Weights of a small sound classifier.
Model: waveform 16khz input, norm batchnorm, depths [2, 2, 7, 2].
Training: soap at rate 0.0048, 4600 steps.
Data: trained on acted Russian speech (Dusha), 26041 training examples, 45.2 epochs.
Rows from block 8 of a small sound classifier, named by matrix and row number. Rows with one number belong to one channel. Each number is 500 + 25 x the weight over its row's rms, rounded and kept within 0 to 999. All counts start at 0. Numbers have three digits each. After the name is the row's rms in percent of the matrix's.
Before each channel's rows are labels from the 100 clips, of 14848, where the channel reaches its highest value: "strongest on" is what is common among them. Only what is clearly more common there than usual is listed. The data: acted Russian speech (Dusha). In brackets: how many of the 100.
# convs0: first width-11 conv (model.blocks.8.convs.0.weight, 144x144x11, each kernel summed), inputs 0-143
# convs1: second width-11 conv (model.blocks.8.convs.1.weight, 144x144x11, transposed, each kernel summed), outputs 0-143

strongest on: emotion: angry (92)
convs0.106 101:510510507484527486507501489489488528525494526489474524482522502505475479556542543433510467451513429536483467485496529479505529536506481506532539467519560515460500516521482469498455549513499480514505513484492509514491476474486504554487518516522519504479498480518554489514495549476494506498486486513490471498463500498510507502479512504522507523533488516493480473514494580488521530537521496473509515498505518481474514515462479475541528
convs1.106 097:492503534508494498504514468488462457515513502555475541479503492522514533486501510469535525510502503490517518558482506508512523486465445476503480524472500484424463476483535510484487509495490475562474470491500508520557462465445461481527478500448508472493467484494530507493541478527498504492474512525506509495473491462507512490470513564525513506488527482532481526527495464491519490514489528444530490501497514510480515504507509490513475

strongest on: emotion: positive (64)
convs0.66 088:489511539484501533517490539456498489477493506503478503491542482491500509504481497534527487500505508499470547456529537465508505492481477508454514492492506468507489526444489490531515524532491504509481496514487483507516490455524493500441489486483534519477467472489497499476525522556530475491460539458567519508512495475506504526489510465506571501473487465482554478533502522467470510524493496498496507479567466470513518523480507468474509
convs1.66 086:487475514530539429535491536502514490505539515491498486496462477509495473545497514467504531520466491498481448544539491517511493471531523500530522491529473535516509481543525524451525490481516497519503490491533463510480493515503439522508536497476482475523533481474465507492493507492512504517513516500456473451475517489478512487475517496492480502509526499543506534500530483537467460545489536483505553486510494514477492539534523499521457

strongest on: emotion: neutral (90)
convs0.60 094:493508497499464510530505507513440535498496531501524472548489436469506511506493528477522496496519498501504466513499491534542529511495476466540545481496514527530498481535499516500482469493496507483514470453499532460470482495542515469507468535491481471522458484507508485463527518432485519466470497493454523515485533478524511484524505473454526469507491507497490542490512488538523536474469511507502544473478480481500492530511490506500433
convs1.60 094:516559458477508502523477494526495457513528544491454550535530460517480457470474485501515511475504501518535507498517492474496515519501488472522495492479525490477478509483489494485516523510478468526476491486461513521505496510451484476483510525473459486490506473542475518513480458499449468506498512528522523502507474521461499564512497559544472486514524453524521496513516498463508481501526469486470492493481511453530517551535487488508470

strongest on: emotion: positive (82)
convs0.139 090:443503530497486520533469471482446489502520533489524480461479520466488542498491452491461513536463487537506512518552480486512504485489489476531520502448490510494494531469505519526480476476507501482545539507484494487481502500523459501491502456507514493463475513478507517468478473483462547508470513508489490544493465490548496529492517523450526476514546460505529493503502482556458528471511544491534484469503510497494476503512508475507501
convs1.139 097:484484528466513477480511509569503512499503470459525510490526470503516456482512549483505475479518480520495499515501461496518496483523500461460532569457522534501534496515506518487512484539532500470522492524482479491508467485463507542493494500502510519452493516531508444478453504490501475525513505520485524474498475481486485488427503516465569478481477508491512486526518495453486489485502493519499509496486536477464521487547531471496518

strongest on: emotion: angry (97)
convs0.76 097:516500473511538477485475501477512581504548513515491459507492507522527532478491517500506531487493479539507511501514486450499491466484538452509472485504488502531542522488539466528495520483470478515502537511506506465540513469477511457482509505489459483523547485504477495512486536521500503511457509486513474480469501512504486489481499511504503532585525503534521483461483513517472497497494477495462509539492454541506515442466485529515519
convs1.76 103:504538483612514497489525511530488499514520546474446501541472484516477478507531489509501488511490501476474491530466476526533513499496504489500521503474493542474533492513503509511519505518516511491503507521481525459473485520527520519498477487526487467452516507487476490531504456524473538549438521482489493467523491494515502503504565462497466520490469507491473516471511502493488483467462509480500514520487499514517477445502487526554502

strongest on: emotion: positive (98)
convs0.68 108:485471441534539481538491485503524502481494495470512462518518461493488457508522483560493533465522532508542493476525523514479541542505482494449509506498480503485478520481478500513516512525494484522486474462482486477527508497515501519441563524539476513499510579496519454451486482504509523482473515502487477497498514489518514518531545471485476472457472496505505486500494532482499549534488521517500462497554497503497499490518507488513495
convs1.68 112:495478524487487505512452486503494479503461468523492557507486504552536506544466526510559494517489460462510536458508510556498526492470483472491499500545497526494478557493514479506466503466497512489511481529557515460525497487507535488521537487534456504523532545497512535526522514493487537484558459492517509514507507537462536494501501510537514484499516497518503509539472512528515505483514474502529484473522462513513514514517509509517519

strongest on: emotion: positive (89)
convs0.45 094:485473504480512529502490469516481531494471524480507520516525521513496495591505456490493493520473590506520556505512529502514498512509466506479500466482517504516498516463530502487502516517491473474508488492476481469478473526454505530478510495514574483518536504535494495492484490502491499520520515503505509553550484500496540491513473527520501545488507521535525520474459520460497499565503487519497527463513486498467479502479504492531466
convs1.45 081:519478566487519553511468495527468519512498475524495511529499501484513525481515502485535512464476472486468460526454455496487533514514502533470476530501475527499511499485502470484479492500508516540472435506473502525493493537505514500511540460493540502508510468482467464493521533510543467445539539480507490538474515481481507504520529499433522467517498493496493489532499476485506482449488535500518498516502502500482553496494513517456479

strongest on: emotion: sad (91)
convs0.65 089:492420478472438456496518501512466477486508485498520537508505472486530521495478499530499491567480518458525492486519499450478522479499495476441525500480511487507542498542462550505520497492483515511505492517498515480483509536515494512513517471521495474472562533462527496476519516515499486510483491497539506534550491515494481487465499524570472503495520493483539496492499548504485509472485504496496480526490470550501492489499516516511459
convs1.65 089:503509488486485519543505532453470518531499510501506480529504485487475536524476510422497456520453484511498519487507468501512544510496490536556526450494502525482472494502500489497478499477523498483478512524518517501472500511528500498479517510538441484521479461494514505502482439515459479471521514531474462486498526525518517493519472478476534526538509489507518508510521438471517516524474502508477485480505532476506469503417525486492519

strongest on: emotion: angry (87)
convs0.95 091:516556499462432503511542460507459537493455479477508530505506496490462498509462512513528460541491497486485487529489493532531481485503477516571513523496525469509518459453513512533550490497469497513507477493523482505504519468494512496461508515463485502480514499477520438480490514506526501507518513504494526476483488521535538482512457533537511494485487505483469544483506510457478465535504555499487506484511515498508545493498473522517474
convs1.95 089:435504525534503499508462477493523544534476500513488469472495524506526505509456507550512525481521476481508507543484517533457478503465475499488495492475521483510508519479475489550510532491489526519540467507496486516489450509494507440514464499495499540509516480510497484461524502514481488509508486484489464553480522517465502499454523443470518545519480460489538475498470482510475527492477497561497473537481499480504478528543488493481515

strongest on: emotion: sad (94)
convs0.110 098:517489462493469491516495496515460498538489500473457485493515505520492513461482492554514501521469472488531476502489477558487441473530547499465488518490517509503506470509486498469511491548510488525484509468501486493496501564536506535504489524509456502552480502504530450463498547497509493489491493505522542508467510518497516506515511512515574513476557522481457494529516524513498500509454474504496495512475518531517491479565472509511513
convs1.110 089:496522478496562520501497477519543498497503466505491510554524521459488506527477475493471498511501504514476532496518515510544535498490472503556480493484473496519527494473503503495512501472438483488525518499506518459450510513521532493483485528495505519502511467500519477506488481498497502474445453507472542512516498551537487460474474489478466460501462525476491504532482476483553523521513476499454495449466511521527512535467521476475542

strongest on: emotion: positive (56); emotion: angry (40)
convs0.105 117:473520486545504496501524484484501477472493480518462500461527516505500513500512496520562561502484503457501467494536487471515491513493519480450512520461513488468493494464453511481492480462551485542490507526541497523476476507503520497518514543486480474473554493493466463486483511482452481469485497487477500485469519478474481526482479517469528457518468498502493460509505480543523520469470484478546492530445488521458503520493495538495507
convs1.105 108:471532505528472506519506498486514479520459471505459504513508562523556457520483520482507541477489537471499484495497529465503516487524493503509500488499517476562508528552481488490511531469505506498524483517455533478539517529489510514530537493515466481536494496464544479498497518502489510525515527557536476515492533538481529486483479521529529534496450492520529507554497506516493473515488521504550479482529534506462532500476485501505476

strongest on: emotion: angry (78)
convs0.15 097:471514463483479472449479455436489521512488449531490496496491464505484464490494523465507479491501514543510502529471494483509502488494502496521489536520506490471504467506505510497494534487478524517562504494514533531447500481526486499501482501497505511558517482486478513502517531547517481457508488509522531472471509465509564511502485557505524550482501490535522497478482542495458487530505518479532495526508478511524521564495469497534485
convs1.15 109:490509481579511498498501490476497527511486562548494540480533501476483513476528479523502506480495508517518489564523532507492504498518496497466512525486539517474565503486483491509471510485502511529486511489471539501515479539465525499499520501486495468509524486492495519454533490550482461523503493464489473437493497494490513506517515490504477560524497456570493520497498430484527503511476478508486460506492507509503470526516510512536497

strongest on: emotion: neutral (95)
convs0.69 088:555609450500480522509488508507484483474525474510475515532517535512479527499523535501506495511522451487480482502498549480449507483516468485471549483525534513522479496456494477486499481469469512518505487488506535510516497502546522469534515491508521502521517480530505493479531549477520502466476531529513514468477477474476516534531468521498467503490491526489497504513478520505509495463497514501480500489475473525549469532480469483508484
convs1.69 112:511508518474506476466471455504475464503531507498498503510512533523500466460562521497497490419562483495515505515512499491456480466513491513505478498540495550503545505469507449479495487546491501545490472465497466498509490536498471525500495534492523525484499497474493484479514527480483495506483471540461469491479458466491487530457496516497491473470494501481500464508571483538509491489514459513521512485494521467503514521513498511529530

strongest on: emotion: positive (84)
convs0.120 102:473482493455513480528505489531483520539505489537486447536506458537444523521459443492483516489496482536518527505483481470473535493540490538539496521499508483469475497489505489461518517446514512522500520485446485528524520502490470496479506510508512520529480468473507491491526464492490496511494483501519463526476492470503541530489542491526573497467553471523504486503496483475498495471502495501528464493531506536533465471480524488506487
convs1.120 095:466452530536565523508466519518490488473476496492521512522501455525469504498472523523510521517529491480504498493499506455524494537502527509490445527554547449490461510510508530488498535482513488535521518528545519470524504515521510483511533506475518513494516494521494504536483492457507513491465516457505505494500471501486558483507494500484584503497505487538505524512522547520483503532483561531496506511521492481509505453497480508494507

strongest on: emotion: positive (97)
convs0.61 103:488521523550520493464501513545501524518493515515497516485512494527489469492501471476487484479534446539508506481497545526475511512518472487487503478515509560460495507499482536499454508519496483467497461531492464528507507492491510551516515507489513540543497506480505545497491459548472494495485518510454503510477479493538496540504547504504537454503497481473456523526501478545535529518510492522500471497522464456487475468555496460515475
convs1.61 093:504509526521503515522489522527478480502486471500487547474491491556503475501455523561495506514495519515459514502485516504507486495456496513515479475503487515500502500483481453492459473504485517476505524542485482466478478517524491517564491518473523530447502450508502496492464537509496511529478470503463516480483469498510484476486500481522538518478548517582506459508472488501536483471559521458514509467498497482494482519512544504527536

strongest on: emotion: angry (73)
convs0.78 105:526517468520518490511551499517496460490490471473477517502489483509508510490504506492557496476492488488499466514540498500462546512481505447456488495477534433484492517488487528499509524497498538496475466448478523505560520533484507491516513482507523511487479527489517486489531505463493489505486492474486481540483506467569517447505448522478534537496444475524493474561486501520495504459453524472519502475502501510485533500496500493496495
convs1.78 111:449530506444533439509540512494507519505501531511499476480462541493541531478481508494561498516515560494479466525479491476518478537498476495463495479512487498483520461505528492483482502519532481503501517498502509548532493502500509480485489477521459516507503512508525491525488502534548493496483604489520514502514489450473518512489507501521508484519481459496506518567489526524488503540501517507512491504452494526512500483477483503495466

strongest on: emotion: sad (93)
convs0.5 102:508505508504503483512517501523476511476469456489577500454537472494546545499516507464426507495515490539507529511490516505513506553445500518515474522505517495492503485508531482503482467445512516541495499484480495539511510472440524429509493454506477506453484533488538483519508507499508497487500470496525515534459472494549525518526491486531478487483521498500427509489484507467504493480491493490495482506481508488523514499496496495521489
convs1.5 098:504503505512476495531513534505474563544506500476451467506491455476571515525476516509517521528513507487489502490500524493509545548519525488488483463506506458498489494530470467456489524485486520501506506484485501531504501533509531500526532490511523498486517485485532524499482507500475519529473542470481501535515521491548504512454465486515543508505487506496553490535517446495526500468477516493484511458483432494534499448519526487465499

strongest on: emotion: angry (99)
convs0.79 098:537468507514557479485498524497511535518537523523560492507532459493487518519500487478538446509486518523457504497536494460519495495495492496514482522529455470509502459511507507474470484504526502566535444483475492492494444478492511479477502483492477461435483496495516486478504487451475515534521508485522496504520525486523517510509506495485499472540456504495535475495462471456490504522505530468444539497500507476508489523495518514519492
convs1.79 097:521490457516521470437451513489457499534462549489528483485513501501500517530478504524459513441489494478439511484448482535513497484478538477504481483489421504515507550488528503525541525496509508507500475514490511538492500497530505501493501509500489487520493461519496495501474488527520485480466438472465474517505499507508494448471512538445477526480492477462505511487512533488508520530479514519491483498537501520485470519471505509512505

strongest on: emotion: sad (99)
convs0.103 096:496517525507470524491506503499525513461496499492480494489524589476504506494470494495536565508494512510545504491471495468595529503491496546493530478460530537521489487500494506525498477492521501520532532471474497495496500501518486501491477506503505520513489481503517488467466473494529523500531515461475479509530507513481529542498489490480497455517470473514473475484486503538510497508512486494565506510446452452528503483491458474499459
convs1.103 113:498467531494475546474523520485523475498487495485486497495484487520526511509478509514505475503528502516510505506526517471559486518482494476474529489456475491518441478534487496515525478504522456533487484475510415503533510458474498525449495527517480523527503503478526533472473490518435484490535447489488471483502495521496517490464504495496475501512504471479480471577492542524497502469467515479522473503501480484506536523466491482460496

strongest on: emotion: sad (91)
convs0.31 096:529465502486502513492551498491463481489512500494484473488493465463518525446537550491482502528469524534514522484524475481469508483524520495476523459476507485512497498595488490498521484525492473490476489521491512523519532469528504537535491523471490519502497528521536520531511496504521502530516523488511471490542485512537541467531557474544491496489488510496521495464505455474500520508549482480521524506500487479544503508485523442481480
convs1.31 091:480501488579497488530515485495450492486502524489490472477464447487511496486508497523509515506512486512489518499512460476497526488503509507520488456455531496472528506484502493491489519504476514517473553474510520533482468471549611512496499536485527498475502489481508493502479519501501536526483499494463472459499488491501423498467523508516494475523484495506541532487498480527461553524503483504510504465499531505489479486536472483483492

strongest on: emotion: positive (91)
convs0.141 094:470480460525487546501522486478517429499502469474540524502527497491495497559525472529471560471502576512497496524473520466482466480486493534504514511504497495472487498516511476498537493487507518520480491492491496502509487473523497480463458451546507510557486577503490481499481514485526514500521499463541502502499523516488450483516483485478520481517501506551535503507510521494486471514464484497516515487510560505505509484522467510489488
convs1.141 103:493470514533498498525497510472562502451504472474529483501511506513508519530498483568480513485515492515483587448483483534532522470507500502484526510501476509522498542510497543523511481477473505483490503491508480543527486515494490471492535516545497473488490534482499506497490494449513516484501489487496524498503539482565500480535465498498471495534493491478453514491506473566519510519493485512503502523550532477466493500500531506458453

strongest on: emotion: angry (68)
convs0.136 097:478447455466540536518484480498466478492537526534498526506456483497499503532519520512490500473500486491503482552498518455491513474509545465542524520480456506510477458520510492510511527504486532471497492480524488478484527511492488492517531459492532516509463470508478529510524512504529509486515528492515480504522509502532516474486444532500502538538433551515549504500474555489473493484475521473496482491439470498484493503485527470496492
convs1.136 103:487507518494523491519513509531479497507483481548505505492499497478497501483488469514482487504488482500479478470485500497509504472498549533465535490476486522430556480490511499529496502502531555573518475486481496537472463471535515496440513474474531557489513471525468487493496500568554513504524517488508518484518488479470508472533509496498499538498510465503527572493518477493513536509472514499503493525491509506466512546519510489476472

strongest on: emotion: sad (95)
convs0.36 107:496473493486489492466504463522497516434504511516516506498479520523519486481500485513521446535502463468478509479516481547499482510470519519488473547456506490538517511533512467488501499494533497487475485501452498439488517497474489522527567442498492520516541530493525463552517470505482493480543522526499483491501499536511498504499487484526508531479453495520548534503497477450478448505487487533463500495489494497534501513509552501499482
convs1.36 110:447510497511451507496521529519500493521524520464498530455470508486559528489482507540583472547543526520484509487473464515492468508501539494515568529523443502489482502490494490497523474506504518476480473490504545537488498460474513500503485533505480483499469510494495523490488493515496513500480503484464464527550479473505479496508517482501513520493517471525534525492532495501468447501479490505470492522507465482450493489470540483487488

strongest on: emotion: angry (99)
convs0.115 103:518511509508571484492508480529493482521487505450511488459477494486484492472528503464495496543482491495488532473490527512481561507504449493499482499491520497522501475545550500505515520462519470504475478505519458478505489485519522518510522515532460495464499454533464559465438527498499517518492484480492472493505519494541532495482479472497516497518564560502471489510499511522480510489453486510474511513537481508485488452492459515502514
convs1.115 102:508466499503507509527472489495501501483505534491534484519518454478502527508529468504465494515475504541498491463481516498446476489480521535542446464514487558526537506494533535518506478497485442476504502490532486496519527512539506497484482463482473500496521508469493526535489487448507480479494502453486505582502450497467504500497482446510522469489501463488530479460499499477461511510464535523501549492480491480512509460499498500483495

strongest on: emotion: angry (95)
convs0.132 103:464516512462457507514487529510484575565447549456556513481518502505483496522499497506511432490488471449494477488498488492497466518496476495492489480492513524504521508487508551487546498499480501479515484564479485511516471488467487504538472510537467488497519523491509459469491505515487503483496477495541515505499486486492484504468503505510480507472457484501472502501480503524485451506521515483500544473554480532483499480472552498482517
convs1.132 081:524511485498487503492504492455506519501476532541460509500465466479508490548507522477534546461514520519514516478518517507461476507455491489471480524505534483520511499491479445538449505482461495494496548469476527495503496468512504536476438518470503502478522471487511514462510492538529484511483456528533491506472501501539498505507539523520535511547476524467491496498477501486505482474539475489502554449483509504488537474500474497452529

strongest on: emotion: positive (96)
convs0.125 103:510501525519557463532502477489493496498468510537509458492441484478484492516473511471500524478530490510501463481471473522475488478485538488472513503522516536538507506491435525549479508526484490484487484501467479492479532468504473475556546490519534515523492495513530480525489500496541521524500511515501524486520496507523459509533558490519518497534490533508495555508461506492544472506490497496506515548528456526534472505482530471474529
convs1.125 101:491503476526488495465495491485503483476528515514484570532518482523507524477463506513464550521499483495498535498470466510457494493499518543510482495515526483491457540471486512558508501505428512507519488530483497510506498456465473520517488501481466504492528458459485521504485498511511530498523511480523496505480519470539465477504522469507505500504523513502511497477509437528502521497540564481495496498493523501474466521582480534484526

strongest on: emotion: positive (96)
convs0.21 101:501463504540516458485508487482509486493463493530508509484513512520488478602468502547476509501447542517537489511479521535480521460498506473497481497553479469450482503500478508501486514522481513504490484531491518479520502463491495488566476503550499524506508520513489522506483529505498474475482476510529516570505502508472496481519494469502516499441491506497495548463447499517495505511504480492508486462502501504501464474551507475488482
convs1.21 107:485497491481501570557515499531528485502499511508565531511492478478510483472504477509492518482514445466532509472487534553504475487502511471474567482529520496508553493490458517516490472497491551483496498487460476481461509482526526534504510499520491529499508454480504492515510506482478544500538544476454472494501538509530479493537490471506512493553500497527469469512498498550516474486529498480484511521503507510477478483496504544487487

strongest on: emotion: sad (69)
convs0.140 089:463488498498519479525516500467471509507498481525507528500528467539514500496497499478524507511480490522513511488515490553537475444533478531517480469482536496457501529467473503485493468482536487515471487517456531539505499537547510495457480500493514505438529545497460528495507512481525493443450474504522489523481470489514472480510479454518467493520479509490484454484470472494528494506475490456476518457509463539465482515503507482467502
convs1.140 089:441505501514475528492433538514496502466477495455475448536501427535510513496514497558542491491500454479495499495510477550533535518509491515535474494479460516493518532535495492525509506509509522465515529513539522497543525518531535458471479507521517490477498474511506499504518520468505446495505528493511523497493516525500514479506493478528492484486488482512504514498481519483508489519464503482460492510493466520517490490576449502507490

strongest on: emotion: positive (97)
convs0.126 094:465438512498514490460515504544521522466490478522473506521464495522500488478469532516490526534524517527502538540463475496501430507543500492465517526531490513504493515487501490514484515517530499498437493505514465479496488473528510470520530460490529510469515513461479493490496496492475518525518490508481527478469509487494498482513502484513540503529500496487417541578503532515501475523481520478512487545531519501493453517495489521528487
convs1.126 084:468514497534506465492523465438533457503475520479513494499494510506477516523502495503474534486515507505518455498500525477501464495530501492491496494471531505518470545503474516499519449505534515466485492527508509489508487505469521506512522502477458490491484496501496511467477505548577525513453510470505533499531535477483456506493538503501482503523527519555462530461466481466532546514506536503538524527509543498503467494500490483506565

strongest on: emotion: positive (98)
convs0.6 107:486530500524504470517465505481517468489499476471480481474512491512470468479527493530512531490503486499542495510546505500514502481444472498503426491468454522506482495536477489476489492501470466462559532523477494495514481514500508541507494462517511539547496526534513541547482491490509513485537517538494513536504470487509509488506516497508537492483505453512508465518494556474473559507505449466514483545510498485522523485503506524462485
convs1.6 093:497484497511504502484519500524482508492459497524554555522478487508498526542483471503549471509529482488477493526495477514526524474484495525478498515478468438538580502476503477489510510524475482556506492469513493462482483466501506513493503446504507500445490494502497492486547455457514486499475532477483495474497491483501504513487507482518456464507528502532513485551504530504469523471572499528475523501495483554514508516484513518522489

strongest on: emotion: positive (88)
convs0.26 108:507471458520489542490465534489560501501514510488497506499529518513518484500449493522491462513513516535499516517511463499481447531526501526534527518490467452525443536492460448468480521475468467532515512557488483526475477470481524508522511468529534514500461504491505504487486519528514473492454464523499467445491475487514530481505494513498480517482530496492457519509491460485512534512501501490512523477506507503483513516502485504554454
convs1.26 105:503474482522494529489528521532516477524448506512537516491480511487502508465510485490501527513514536500466453509485485488462481499480509484427524539464519504538603457489483519508493512473463490487524509493550465475501507501505484503524501470525509530489481496528493500471467506531515481526481546533508480485552526484505527502537503494530459487535472461481538490472479502466482518514505537492502492532509508467495494477497469501510520

strongest on: emotion: positive (92)
convs0.27 112:516474479481467493542505471487505473480462545521510447472504507501512448528489498484547511472501511511513485529462518454437517482507507512530494475495514478484515532516464517494499472453505546509535504465460463460481456497501505486527521471501506470555505467505471543494479510464508505504477511461488540528505500482515483497544472477513493469523492474486501516528473535466466520471511526517526483494530502530492520494513543473522486
convs1.27 116:500525500496494511466502520496479463494522479523553519462495509498470427530485494506521515488485511506487551475505519514480470509517564459511530508501548484514514476512521511541509513482500503530475502507437479513495508474469526492458484452499503485503456403514515472453472518476478478522503531498553541519508509499513455500490480513522509488486470493474484506505488485500508506482504501474489494486484529492481448510520479532473490

strongest on: emotion: positive (82)
convs0.12 124:490523514556458505466509501465484497495509519481480488505500486534485527523549474471479471454492505486482499484482525483452513522458510482530503463476495543478503457545507480510531491502501517601495515449489505494474528461481502494480487499470463492482526480489523494483510495504474484511473494561487528484496516511473518512516545474525499494504500471511493496528499542486488520460467464500512487538518555469502517495501456478496525
convs1.12 104:511482483501511487518453463530545492550519500493511519493523493502466520541493507506510552496520450502531575456475487505544482493469463487518504507527517481516490522467470493525490514483530510518491511535507495513536443528509494512491486506517493463433489506454475516487462495472521492472497500482539497513460540520485493464496508526503470496497512463454546495497497509501539498527504483476527498476514544477462472463491505483524479

strongest on: emotion: sad (99)
convs0.0 094:481460476480492501508499437500484514487479479519489493479537525509480506495510474473494471504522484467499478507477466478507484519493521475466486462527494494471481500534504505480491513539511515524512509440501514546509479461480525466506497566490520502500561528469536505500497493514516510472504482522451517484477529551528474481525486468457527465490489464491486486486431486478516506493515484561494471473556470514459475504515484502526497
convs1.0 090:520480504519511502481505525502563518467497495488486461439484522504494521505506500491460514484484478452520511495473462539540510557496508492519499469511454538497470524496486491489543507516517522457522484474518464450505500500526486506481484537479429513428469505517524509507493500529455446496501509452524519510464494514490516478501512515512494479447507489508486496544491501498487495492456487483519469491462508504508487488499546499491545

strongest on: emotion: positive (99)
convs0.89 079:488453562502481503537545469535483511517515471463488516462494466528488508503485488493501495534521510548459502544482489500473534507481485462454508523530507532510495551529491456519501468488473473476493492553477494528488523460506491506502506489486505484469454479516503484489490480478483483491479542470473473461470553472500486508503509488553500482496478490518492514501507508487488459491530552558528460502496507483480452497481502521487499
convs1.89 077:498509486500517532499491514500494482495515502512504501528489478539492510543500511489489488468492406528535496520524494475475472466472502487517480489508518485530463469504491517527527492505459490491466535521518426517501489470513490484510553523543498501479517466516437465488502464512438523546527517532527502527495495513505444489512492494528494507478530535497536483470474439501508515534472496470475476508466505466515525498511502510503505

strongest on: emotion: sad (98)
convs0.107 096:519458470547445545495534515476506516512533473512475515521464511509502442500522496487489482521504474509554483511470462510518463514505524538491529488451497485512484507496513532494529540499492522495496493470532527495492518521555480543477516539543490499521527485449509478498522485510537477477515485501514498502551475537525455501541473489487490516500460506460487511523531479519510505499486512504498531543528477544490513490530530479459503
convs1.107 088:507471463502535487500491512514450503449500480448473503514494550477522516449459470512509487468458455505498485499561495492527504457522487518541537495509485512453502480536509504476509497490520491464459556467468513461485498493500513461484495521453479530511485484502487524508477527499502483475499482503493494493499515525445506517510497505549543504525464489525509519460455512490485524475516470460493484493495535488470510511488485500501554

strongest on: emotion: angry (95)
convs0.142 112:484475503552517506497523448480532496474484501477468517496448518497465454473461494470550545476436490512485485506496497443514524505476466489436526528501490526503514530506507499500478504476490512508490488539457531481487510499473506506492497500487512480513541475515492524547493502529486449460545450495499508476480521493509484516482467489476455466529477514516456514464501542495498521473497497505469510511504480461476479534500482510513520
convs1.142 119:489527448561529508491487508532494538505490519496472527500529487523531459526521500510465488560474505499498549531498502479500530508510499475483473491485502514492493523512524476513512502481448469469493504499476484512509525467512479494510482561517509478528522488528541481501512478484445532466530489467433494505498494510476469524472482520472499499519458490553504523503509504473528544461484490491545453522442490497520511493466517483505518

strongest on: emotion: neutral (89)
convs0.129 094:537496476500479520506496547493491506508516493514477459488526517490484453520479545484493519455513500519510452492479566490464512565540526507520465485531548513486496443495471464474495480491507483500541524559475507521500508511470537498501462477523503509455480510487515495520494484484512492480483488483519489533530465506478491484494502498473511518451476468518531469495546479516515513523495533512467497492508545480499499478474513438461504
convs1.129 103:506494541508496481524489537466485501502521508535496503563514542532515507451538516474458515509519500516532475473522502469467492478481509543505484529509512560464486503509513496539490472445499524467542509496509493485515532481477434516508493523511502469517516538546457500485468490519498492538472494505537511532490478505482502506499496483455481536479518500430502508493487504462526510515443482504481516477476477492485506481530467492479529

strongest on: emotion: positive (79)
convs0.38 106:494496485489519493518535488488517545498514526511500452494489498490525466489501521493487512500487494525535498457509476534562479493502522469499509488514493521513484512513514487562485494483482539551493461496558524498528561484473521486514482476519490494481489499471524508469486528471462498524511505498477498534516534520507508492467474470443522480522504507514533549477520512553497501583487493477475536492534512493507518496545528526454522
convs1.38 103:527441507539495472458469523526512497512533512519505466533471498536514475526496512490489534488496499485473524487557504479508510509502473541463512531494535507438507486502512525525533501500479495481477514519483464482478539485522485481457459512469522507503506535500459509496494539544557484541480491519514498444491492520507473514463510528487467490470515516489494533478492539525527487501519511504497559472552470530508488525509499485463481

strongest on: emotion: angry (99)
convs0.93 091:516499487494512510492507500492486529555535507509418475484493484494526507532542510526507496491516528455498459471484479448536498514481479507522509494495511479475563469474496495501489539488486553491484482524486469505502493475478498492522501481504531544500522467498549494510497495516495498493530469467492469501472442510498507465457463506520484572498524542517508501535514527534512477507509493467484481490505502497469492510509488470578486
convs1.93 102:536437534547520440498504498479545552537474545500519504502505490454485484527493461477493500465483471502526487487515545510513542516497496494471500509488515503456479503496492478520480477518505537500479509474501515494529471484478529489490495512484502514444484505493468504522553490554484490524512530508501483469494498540494520515510548589494521502523475477533463516490485460482491470488504522485507509502501514476485537542468509500496518

strongest on: emotion: positive (90)
convs0.24 097:492487518479513528532494499493551484453481507463549473483483482522480515538466512555532482507492529474520507519459493516501450482489489495479483457456527487554476478483484487522477554504538504507512530534471477454526496497507498496529494519545527502524482519484488490472439495510537526531522509514497556482505527496474483484490485489506527513510481519460505508554465534474488473515489501518525468483507490489523508539477546506483510
convs1.24 106:500510468485518537479507500489498500490502493520539553553485490500491478518500480469513550502508478480495526475473480536473495528499491479482534497507547477492507585499501511498493490480499506551487479524490487514491481459496496452513518507554486492549488479507476451494504533511511473491508535497549525517497526488488479497536519490515504499522504509544520504487497472535492526503514512495476529483466558550485488534541571519484542